A small masked image model, trained from scratch.
Data: trained on microscope photos of single blood and bone marrow cells, 27.7 epochs.
Rows from block 5 of the encoder of a small masked image model, named by matrix and row number. Rows with one number belong to one neuron. Each number is 500 + 25 x the weight over its row's rms, rounded and kept within 0 to 999. All counts start at 0. Numbers have three digits each.
After each neuron's rows are labels from the 100 images, of 14848, where the neuron reaches its highest value: "colour at peak" is the nearest of a few named colours to the mean colour under the peak. Only what is clearly more common there than usual is listed. The data: microscope photos of single blood and bone marrow cells.
# fc1: MLP up (encoder.blocks.5.mlp.fc1.weight, 512x256), inputs 0-85
# fc2: MLP down (encoder.blocks.5.mlp.fc2.weight, 256x512, transposed), outputs 0-85

fc1.391:505461481498514518438501515485443491491500497555505504483521560524505494528534492514491509478494500503505491542498500525505500469476513502532469467495509491503501488495514498520482495519483466475504478508476498460520522488497461504526487539516499514486484485
fc2.391:513540498513459510479497519541489482555513499485530483507497511521483511513488487541520471509547527479503485500493551534498475520479557474510477514521439524500519485503463510475460465492458483515470506530553554470465477528492459516490538533479503482496475481
colour at peak: pink

fc1.233:511506514495516529539491465470536490510475516519519525491487444508477545483468458514500493485489536520460475469463554481485504485473496481456497535486502499502504478453439493474524490533489462475475518513471482532524491496560522503501488492527485481531505493
fc2.233:488478516505527504496465516559489513508494519523498525509516526487513491488508528503484487489517472510521515503540447485523469491527494468512488487498544518450511528496519488507500520532489488526505527509509468476477503563485500492492528484473501494507465534
colour at peak: purple

fc1.218:502532499490445499505558487460518517476488494462487546479523502463470485506503485511473487520482493525494552464531505538508495492508501491464487495564470517498496519485517509527469501535507500469487512515487473508491460503513472438525528473497535513538501533
fc2.218:482490523468488534500555487504451490499480532488481517494508498476520487487482560484453503489531494524551524513508474523461487511487486545522482531512483519483471578434535482531514457489515487483464461489533485495490505524492475520502496460477515473511523516
colour at peak: grey

fc1.169:503526495512495493526467501508522499508477484515507515505494489521496456498501483521469493464499482517495476522503527521493504506498490481532515513497456481483486504474524501495486478527494536502450474501475482444498511474488493454489492528486454517490520527
fc2.169:512525505510528493532461495521525490488518464477540483514542504516496473557535517482518466508494486486499519459526541508515486515537492505462511498520466487521504507500522509528468459449496498474517483519506513497492538483574482490471488478515497474532513541
colour at peak: grey

fc1.215:500497500475502474504527523497477517531525513578501522501469526552462503509496501495478480470509471506510450506486522490460544462543435490531491481511530502550521503508502521486520470511479521514491489489471506519514483511456524513463514483463512519505489493
fc2.215:477497490543492511509499462505517490476470518432509484495524502456510502493480503499543513522497518498468562512531498503506463512449557504489508533478455479477497500468452479506495527507477492502518455501546506468529536538519521477525491500540474484489511505
colour at peak: brown

fc1.398:515506518508477538506427483482530542505516478462509455487492472511483468522491471561477490477548451468509492472462512502478490524473520495484512510502499491501497530506470491495479476534464498469495491525556471460512509535526502517476471528499521522503497529
fc2.398:485467525522524515480566506525533533530519472510477496519515476488504561462473518469503516514466465510502486533510499481506495502518500540539491503525516513514475448494495563525453554490490502541502462473487540493473521527479527534528500448465509513494511518
colour at peak: white

fc1.409:487516475490476510501446532489510498477541498427507532470475484494479558518526493475486475501530513508527491505488466515470515512502505443520508531484454481514524536446489516498500502580479520524476529511475512481511483535454476472502485490495467523451520509
fc2.409:510479465470497513525490507482471463501481492501498525483474491508504480556519499515536555482513481498469513464554554489495494493554510516469469509495492501511488500504482474536531463461540510471521470519478553502443481479507511451496499457499490489537522509
colour at peak: pink

fc1.415:490533503504489531460487507520484529508501446485481495526533468507549468503471508492494493525532466496492551463537498481530491470461488506491524505489495497550438530530546490542475437505459571508495500472544483518500453486496459478496499448531473463515516525
fc2.415:452521469475480505511485480462499512507485485485503479534499504509475504461507504510495466497503482464496466525459500485486538552469505488506483506461462477477515539510520522537493513516496500471448487491548507456547479499498486509527493464522468535513478526
colour at peak: blue; purple

fc1.41:476517511477501509494500444480511516491512536541487495503478459523538495528520473483554489501487548509502504475503487547550495531495486468510546493458457568514509519543494495470489512502490525518538537490463509480496486475526519481523510526490486491472490502
fc2.41:486446454482486519473475484507494502539474532512506503493516509508511518492534518499492514482505480502470516465520580473504475528525452487492493500507473535512535512531487461492499505511488499501454510473546498505534560466477521493483487522477485502482486503
colour at peak: purple

fc1.317:467498521505530492509480485464491520449470523494493506506540511492498532533464553487468504498540523497496504465540475540479476476508510448481529510466507462530454533479501523487495511462474497512494515464490481499488491511523510531515482536517512488494475486
fc2.317:490468486508491507511476476477480486495496505477513537519505537527498463554482531483517532556487509519506486506490524482491474508518534472474514507486482496536491524453518500448457488453507457511486486502516533533511502509487505491519485560510490479504485497
colour at peak: white

fc1.211:499511454447509443503503511506519525521512508492481545536504538489504481510514494488490540544547511518475509514468531510463513482528485527514483467520553459532523540491494515491528514500481462482482491507502500507501501558559507515533497556494472494514487511
fc2.211:469488539557493532499496491514481484480487499514518500483517473503486502483489503512521476458480506509514484473503480486513500529486519478488544526465444537483463466507495515485483489501516527549504480476481491523475497464452493487465489466499509497476516476
colour at peak: pink

fc1.57:458507521483492461484549481469505561513480508534513522490503503523487490464521528500536555483526479463502487500502491480487498494522496502518444500478468526537504535518521491493511528512512529478494471470492505492525497475497585492502494518463568534485523520
fc2.57:513489484494511511508458514541496463483509502492478465519487511494482486525475486498454459526483509523500529513517538502499507488475499486489519503533554486486510449500443521498500464499451502531501503502518488499485496553496408519489506473500430434497470471
colour at peak: pink

fc1.433:540507482481492492489471510488430496518492531492478561539473453483516490513520504488493493527519492480526462468493473498506472465489511486490524507469447518476478525539518493484514512483481479548499525482516508499531482484502490508492514451476555515441508518
fc2.433:476466479494473529471485492481543511512495471522514477451515520479472524531478482501501534465519544495482490494499518490483487543535497496492475520513496497514505521465457502515496473488545519407484478535515496504514511515515479478482467544520461506571495477
colour at peak: purple

fc1.285:463523491512508509487547513501494506540486517522492497484494506556510516508501503476477544488503472470479477528524521473484499455505470524538502480468524522518542525467500481496523491527453485502514460532507491524533515526535542445496533496466503474503504510
fc2.285:523465524502515480517469448511487522471535492509494502506506514459476503487474513492536444514493526536507533472500504530521494533510533472473481511532498470504468450541452525509473517494513544492475529493498512462480516508456472549500497460529495534496523487
colour at peak: brown

fc1.463:505510488497460526522544474475488502546473476513529489499497507445486513463467525493455532532479476489483495507499532497502517497508464488476520481501548487483481481479497488507502501521492503495491509519459521519530515502562510499490530458499498531474524549
fc2.463:460538513469540544505477483483520519509516485482545472487512529540501472489493485521498462538503510507541530521531501473496460537497522473484502495495462549557521476514500492572498484521491480483489489564539512482500519497501499456471515507499505496550478494
colour at peak: pink

fc1.185:517515503510474496480529521475498497519523512480505513503522456498491484507490476524462522535498475552527467488516494535474483492483485502474490505505506510516541533531489486519512483492525479509519511505507505512481496542517466498543505470487432515511474521
fc2.185:510478459485536495504475476490498496515512513494483454515508546525514534433530472478458471514500523493482503500483493464488475544509557512542513480473506503488488489479464502508516557523472497540524531474480478510484494466504487519446505526500511481454457455
colour at peak: grey

fc1.74:499481474511511491480572516486486529500477521504492522495476487507478512485516520497491511492507508504497512539519518469487511477500453499504489521523526503535509511501489473452528505534494505478504465519483500499500530527494533482468515511453502529465518481
fc2.74:457495530494488468510468509498516468512570527511508468467531569519502519509481489480499480530520472482495491493504513506530514496493515475528493486476507506484494481479457541551463506505492507525448499513513515522525447514474467507521509469535479456529506505
colour at peak: brown

fc1.470:469482535487506492477538504476493560510494561483499491520502512451503508468470477503521455487483508505478483474527511499492538521493451519493489501479506491525482461505511481487474489464497500492506511494514454530498524504486474580448540535457488479509511507
fc2.470:486497507487508491493549456507527505495511500468489490499533514483502520441540512486465482497463523514475511479511542486496486527504493533456460529475542502550538494496505464509484480471494505507504500483516473476529497471502509500482543496521502489481501517
colour at peak: pink

fc1.355:500463500527522529515521502532429503523551488500512500477505457490531476535534502499452513478509526493499460502541483550513487490482481490508504496501494522523506482505526532526466453488500476483502522474498532518545490491510493484455501537527518492498490529
fc2.355:504509523494465484528487481508547479511496489529491491478471483508533464520492457467467547497505491509539467504481491470515486495446498557490491476531490479485528503489527458496507515505501508536566498511517481463472458494542480521497496514550528508487527459
colour at peak: pink

fc1.62:513498512462504495509493455524557505500461504481492478458528487501481517485497507494459531522572496490523517536515503496517538493543493463491502529551518484497543523482459514518510480516469500504465489530509509455492514472511498440522496508503470481514542539
fc2.62:516549519504521503532450483512510469457501488495525488504520491519503477532529515523512484508504530491524531466515513521519496524531473511460516513517478490513481488504502519559481471457511491479508479524502507498476505460563490510467491493533494460534531520
colour at peak: pink

fc1.439:497505478495489464471463476494493526545542488498533462464484480493482500516542480501488533511528469535503514491513508516519520500490477502491484552494503527481474512457494527495476524515504463497459483499516529538530512536518516523496478504521553498480475525
fc2.439:448481481489503519470534511514526494489503516512447527469500509524538457467492505524468498507520485503491489477480526462497506487541484512496462504498518464545482503474557478521480499509517486516537545481486487475530494492490515461539481500474460517515514505
colour at peak: blue

fc1.261:472506522507509491478507489481489552523461541496503515476512506512508546548500487471502490512475468485478487499497510503509520455532495477556490501504506533506534483514470489473524513564467487495454490522515492491545480536490507493453555478453470501514535467
fc2.261:509464478508499487516517516549481445494542470520501478506449525512470477438484502542499490484531502498508505549549522488479496542457510538484492507492509459488470505466503517513492489440520537502516498515470512512463530500500510493545467503537503533474496537
colour at peak: brown; blue

fc1.321:467509514514461477486518500546490480515512528520512556474492521524500509518472514500523482484489501502538506530510513446484555463532502504525480495497514532549520498483480484461461491538489489523491469495503492497545502534444548461471497455470512493488532494
fc2.321:534465466494535501504496491461512541513475482480466441533485504492454524481542490513475517532487443511464506514505528571484448534473490477498532497538500465459495495515500499516551487475467515460513508534491519508481512498550484517527506553503499539531477490
colour at peak: brown

fc1.450:521485507494557501492509470542523516504494551526546528489504503539494478510512497497489504458491501547484452452496477484493481471569507480525504484485520491517464479533495471513501517503519451457505498538510493479498483502464523483474513481480513517483497487
fc2.450:537552543511517495526452490505525478462500453486529486506506473511500463528558508493515476504484518499518503470523507520522471499530479512466510506508478481516495493506496518545471474482516498464503473503491513479483499479566468518485496469542500487515507539
colour at peak: grey

fc1.479:482510505517503491465493439447472513474497485492479485500490492498533502501471543476494454524485503508540499486450533505504466563471498530525485514494502533547479436537509476524508509486476505499529513493522471514515494539510472524503492491514495482551534454
fc2.479:506485499496489485523493556544535497485508439505521524495481483530471488500551496531504539493509452484498485508521484486514539459511529478461509497503487465493502493465471526510497481484512518475505474479482531500501532433547529473482515503520492466470496543
colour at peak: pink

fc1.217:544501526522462503495505505479495492470546497489511475535504529499457533503521492475535494530460499506516432511481525504493479564464447488517499547470490483526518511499518531493480492515479474532471546498468431477516497510469493507529489508545515534481473488
fc2.217:502539514483520481484473490484515502505487488476550535451505474512442450486516484534492457477539491492472546485546498506478499551497517525513483491511486511516497492506505493481493475484468493516503498479509516549478553513507482504507481536500500481531479520
colour at peak: purple

fc1.204:493525499508466514514510465518495505483509475490508504542511473497505489495471513496505467489489482467450484502524527497521487510521474510476505470488513488511521498508514521483499508525515505489521492525501480490518449499517456550488474483501474476494498494
fc2.204:513487493524461463517558479476503507515492488518524527510503498470531513484505486493532499519512500508511488525504468507507555495474501534535536463531480523488503500499513505525461513517518468456472480449476437483478518513534483495561504492518507486490506493
colour at peak: grey

fc1.421:499455482486528475506520475471485519481513504525517558517498530538478516495497521481514446477524551488510525519524518492516527505481520490503471487497515520460478493479472479495463530500553500486505502495475548488504508565454528460490507442479531512544486500
fc2.421:493526524514473508517484538514501510530489497492449440511482484459498476518501469512468551544501448510482449507468487490497501487506503514523528510500503501529539507485493510485573467509465505515495488507549464514490498460541477516526483541493450494447478492
colour at peak: white

fc1.206:475459511476470474441515482510512505495519549462442516493527448530513480507475508504519539551490493499525541478490468484502492530492531515532513482439462503509514525465524487508522549518468464488468494480502508510497473543507453514528494493508471484499479484
fc2.206:536553463502513510535496506472524505505488459503552498513479553481488510492530499478482464468507507507497463517513517506514504463506474501467487510576547496491496484501503517481491441470533538505524505528493467491506529465523565469491490499496518521510538492
colour at peak: pink

fc1.325:464489520499499481519537524466491477525505487496513507494510508497530505479489483494544473464509507538452462490524523533512509483522500503536473454490496528576492493489469557491503477473496465475516463509513526490502522480493462484483484506501460530531506512
fc2.325:507523497497478488492523490503531533499461495487497488528498479502508505504522519518498522518509513489485475530528515483521494473527506516534509511493460466481475523441481517506485527508499569524516515474466485486506513547537515448525476498511488482479542536
colour at peak: pink

fc1.126:467470491481518534459454511457527482481552450518486544452552491497468516533535529510473536533529493504505528493500465523534507481433535505544488548482465505543512512514434508563507533494502485515459515517514556489485486508481509514515507541479492495483464496
fc2.126:531534515508483459543518523489440489560508487540487504495473515487545517483488507478556491473491521563531503549513486530505507506501445470516515466475495516503495485499530485528528492513496454492548483486491452520457467489506479498536546480518490487524521500
colour at peak: pink

fc1.66:496504524528544472506471478521518531511466477492525536463517508538513486503464523480453506507509536503489478495525458499484524488492485502483506477537529536477511520519505494483491513530478520547472468450496476498507489493517508480503488468483455494458503475
fc2.66:501492473508501520484475489516495536504491508513539510529514533453541497496484507520525508527458481487484525495487529506487479539505515551496427508510477471509519476530483528485515490472474506517519506545478466518503503475504548524480485527490522522531523459
colour at peak: blue

fc1.83:468528516485462496523531513456472488513547521499491511509525532524529512521480491500493515540507514463488498497511513516502494514516451505512475491500532512482501486518497514526490475532488468517490486492583519446484512501505467512496500507521495457476499476
fc2.83:470483478502519486496474502538532466453445456537509490477464479477457477513498496494527495486503490506519520510479501479528519517479516524488498555507478514530481519511524447461534500472526496463506511495446495555528524498458512494511510510470522530535511514
colour at peak: grey

fc1.460:490503546481474526493520523477489501514501522471497523526520517540518499517477445494496509463486479541461506484504500496543527487511543494472478512540520503488497492497525480500493461486490473531542461480491476514485477447501492490447523514494515502480526444
fc2.460:529478499490548480489493530491489512528518492533479474492505497470503517543540497481495526494462493548516518546443509499483475499483478522554494525457514485491444500476496490524495497460500538525474505535507520485491526531474531510483489452470504514503483520
colour at peak: blue; purple

fc1.13:490467532533550519463498497528473422498498516531551483483498499512494506498488491509538529500518506494517507521509518546510484538481530456496453473543504501493482470521513512458459475471477516483522486455470518502491486513496460502461516485479505522480471549
fc2.13:493487515527504489517477521505488486514495529479479535499505506474502523512515488506551532517531515485469474505495444496506521504453501521540548482527542546535471519510532542497538451526490459488481518509500565475473469523503491476503532452511483500502451498
colour at peak: blue; purple

fc1.237:492529533536522495508427482510510531452521511476500449507486510500534517512522482495504522512529507472456475509497504472494515498464487544532476508513521428472493490489469515549514472514481527513513486478513526515497465494505507515487487551463488505543456485
fc2.237:530450486496502572470500521498534546498473524513532490500507478487497507493511498480476491512455538504434540477487519487505494492472527507490495514475540532478511494529464489490497524524508497520516510502483523521476506476467498495491475518491478544473505516
colour at peak: purple

fc1.3:465475536488487479494497476496525512462470476501441507485539514561483462506446529558531503516489473488494494532477526509550539531480488513542482530470446501508464471516488463500494524500506485497513484464494529505514516513471495460496467527465529518465505522
fc2.3:500512479478529454521516530504544511470531553492535462508488511539497493525520505501486495504541539492520515488521547462519469486437496506497484501489501476520482542499518506508463536482510553510516497527480511480520516468500471473468537500507492487528492496
colour at peak: grey

fc1.22:522470519530532504512460503524516532484465500493512547496486487448485492475506470514497491472519535489495518519539506481535535469538493477481499527489510486502497494558484465483497501485510442470472550524484498526513493453554504478507502513433486501507538512
fc2.22:487511481514507502520478469507472469502533509492543489525481501513485496536557504474514511510514516473521503474499529485481512454504512541489513520572501502511504506499507521516457443494528468483514490481469503462504506557546509498492506495494469470522479529
colour at peak: purple

fc1.88:494480503498542511531479471523527509510481541478504484494511502509499474524512508500453509484534461540513481486514504519480494525549496509537502507517430466554480549516499514528491504517505483423500480503478496475486553534465488489472512549521450507449506508
fc2.88:530544522520521504532467486499512475460500478486531490502531497510512469512533508507503482509485508487514502454498523527520493509540473498464528522526460476511478490504524527542478462464492512460531484497491519492483506474561486520495509480539500481528520526
colour at peak: grey

fc1.214:456529533510489481518539501479499467486498536507503464469470486528497539539508514502458525523471502522519494486513550488484488501523490523496504533516512473495538481469487496507527506447513534478471444508520508513520479475489470469533497499518527475530501498
fc2.214:498503475512524474467499520510520552514503488484513487498507493500523456501464496521520471508525463452519480486423523506545505487486483490572507490505488480494431541509491497497478519550512562508513525485534518473517521516502481550493514475467504509500508522
colour at peak: blue

fc1.288:479514480485538471466469511487464507448534457493518491486516468543483515550496543470511495482479482492513498525504499492496506495522487539473524459505563526501520477535514527510486499473518482482459500516470476457511482474540501485488557476490511506541467491
fc2.288:527495522463491503491493477492536508547515537480530517513536473552480476494492527478478487499541514476499510524541502515504523505503523523463529473527501510517488550551484507502516487525576448480431492471481532454497491527492492487477459502534486475511488485
colour at peak: grey

fc1.329:484460479490503487496480515509490524539478519505499539503475473522493478474518506517489533536531540499508537514489483510509498556516507547521474518437513505545493479443496486456506514499488516416480509471471504504500529540526486484517524467492517509511537486
fc2.329:506537532501498496521541523471501481485488489464501486492538552478509505513497483487500499487483485492479468490500503456531513430467493445494537480534509494461504535535504497514515499504542500592503503525518507521466453489483530506504467556496462486487468503
colour at peak: purple

fc1.410:509479492503522460491477501492475498491472500482497505519498553529517454519505490488478479545515531494455505487511507467501519507486522480515492499464505462479476471452510524473541558538523538501476464516487522554477479544533494526485516483462478492553494480
fc2.410:467528496520485536500532520495536507528519512529499525489487449480497548477484511488521531461521512492527490507469480503504507479499473513512507478533540522519531531529476463496495473466492445526501543492511491491488485484480540441528499537540513534459520495
colour at peak: grey

fc1.509:500513502519533502529463543555491521480524514509501472517470506503488547470499475485512508523499464472508538525500507502518503446518524529503461511479483458453518517491534503508469499484479483516536491536534495460512497511493491510502513439479503496515490456
fc2.509:510535511492465480527528549518469504508464471485479542527494499503504463480505503485470475464527489483512495491543481484523512477520461470489487516500492515508520493515504518468467486547524478501463500462509496483506504484524502503551506525457509482472534515
colour at peak: black

fc1.493:471524434525507512482490485536444506486516556438482476477518499496498485472524470475511515530534496515484500503515475492449484446494484499496460535484501474524491512527526526494526499452525483492495456511532538519484495538466489535522527514522522466502537485
fc2.493:535565525502503477515492487520508474492514458490518499509511506508503464511549515518513498484480508509528482460521523516519492486532466511456517503518471484513478494506505527522476468467524495478524488495501514511482495475542475522511530477505481457543522491
colour at peak: blue; black

fc1.178:492503522499481520509448479457479498495481456496521520519530489485505457550498517481550476522487477480493524444517485539474504514470483504506443565476505493511517466527477499508501520548504481509470455521523516514539482523472528496491476494521486521514535515
fc2.178:498524508481480512526503552468487486460467534517484462461472501494510530500502477509533526479525477484507544532502494556488451503471509511514528502473475479467503499496546464510529497490510508476504517528454551516495461552449479465523509496524484507497538518
colour at peak: purple

fc1.247:484478511457488488509503520514540506490492569511488513464547508479485477525537514475498479481533519505481499456516558476501508490508474513523541517505458476510514527541494510502457513505474453530526495516509538472548515521480489511520462541509487486502502491
fc2.247:507507516474508514463541496514490516501484504531493514481444483517480487521522483509470487493496482451476547506520504509495509514508530492481516450498549499492512480480477495487488522526520498462430457503493521459493511492518463505463480504486482486457454514
colour at peak: grey

fc1.37:491517530504529498494461509485489529521450474475515488482484532480493488511473507472507479457518478467502520487477493486533514484538490484480471555544526528505569523518550521458471494509502458547486462424479547517450501515481496509487524478505538494506506507
fc2.37:511532496480480444487524511510531542484514494485533523485514496483516539501495525454477483484461515487477525554466519454515507531472489515488482550521496467504508460472500523505499496521480473557515461504487469534492515507496503535492517478503517520518520513
colour at peak: blue

fc1.104:514485477507506476495519554494466512512509538516511516502496540550508553498477520457511430491486498504511453501540517496485517472476504519535487505521516538502501470484462483485499507540504522485484469534518518482485519517489516471480563489479489494528493499
fc2.104:450458521497493502489529448480513498510466478496479469482486495462468473482525506536479572498511461460460544545469509486548504529499479476494498487449486453500526513488505492468500518525494479503502525493466497529501498499508504490515464535500479505464498476
colour at peak: brown

fc1.394:457549487480521536474536522509482499518505488507522506538498510506465536548504519502488480445476518472510496487515510464494491502475529511536472498495536511525454455476480491515492532484495533497522428508496480488483520466544517574453527504473541512494509492
fc2.394:537468503483495523553500474484487510494494477477474498497509536475485480478509501502481524548493510531495484489507450525513476492526490522490490516516487468492540570509479476507474462557462480519496562470499492527508463502462505453561501507496446473482504464
colour at peak: purple

fc1.137:457520476510503503509501452484469456481508512452468520484464492490477471477521526517516502578515552503520539496481488470514517506479509512509513517475505522492503518467478466519512494480443519498482491457512502518509515481496503565505493489531451533486501548
fc2.137:509521505494522476466479521510534522486489490535557486515531492506505487533525491502503480438490479502503461488504522529513500493512480529474472515560495477509502493507514526516462469472548482491493498505456477459494474518542474454488514492510531481547512441
colour at peak: pink

fc1.505:437518505478494474508519496464514506466483504514556541502468495523522489511503511512491536471497473455514510532481484491480498474510518490531518503471530464474546511539507495458469493495544495539499505471537515500513475487522520464506521483464538476538550518
fc2.505:536490536519496492501493507534495486543495491470463456499525508487479527484506499495491481508522524538500492478521517504515512545486483477485480489532480523522452508472493502506536493496440492450500505521471478517494530521471528544520483509519463531464485500
colour at peak: purple

fc1.407:486472494518480515489490500497510528482469506540508516497525470505514550477491488562493467498443510468476522464521501499510567481478516482479455511498481478467467492489488469537460486460455524446509489515478479502467512485550532485482491541489512498521484474
fc2.407:468507454474474471536489498483470478519484524514485509516485516507551478497519500522498521469492485550481487522510525507509521483512521481496491534507476496536529508489492458482493492458505516550519520469548448513490443517474520476471546476476479495540507497
colour at peak: pink

fc1.147:446462462490502503507526523493511504495475531520511524496509576518503556514479486487484456529519523517490491520507536465517512478491486536530500522497532495505508482502482483512540490533495487504475484530471491492482495523472521493499535459482467530521529513
fc2.147:547506509511503474500510507522497529535521481514473516486464447487467437477513524494528563452485468482497490507486477518468543493497473495484485469470483483509481511470494530487477524496519504512503496494527524530552507499545488500504491524513531470500478458
colour at peak: brown

fc1.482:524498503499495474506465510484468462518501475508507481541490554465498494574494496463500483515481473480550500478492456539512512499488526498485481471506465510493474503492453484458483488514519514525499504534501493498481478453507513520485526503511463486476508506
fc2.482:487539469490510519531485508542468506490511478510485529496483546525513484498481488480477547528505487557518491535474516478487494516465542499501480505499484520522509497525456514488474504536468469501445552538524493531487472469475493518444484494525504495485533451
colour at peak: grey

fc1.20:410477464515489471516473490519547510469487489541480456491486535502473462544493516491505505496480488504487477510498458507451517491461512473558510491516483493504534498516492503507491474530465494473547525520494547469536508528448504512508546542535476493493514508
fc2.20:602501530497493510479473477473484513506533558476484494484530490487490566528466513499522504488491494452500517522482517453518511519467518530473493455466567479461499530476502510468545551531489528505494479478463502520485513468500483503483498481474498498481506482
colour at peak: purple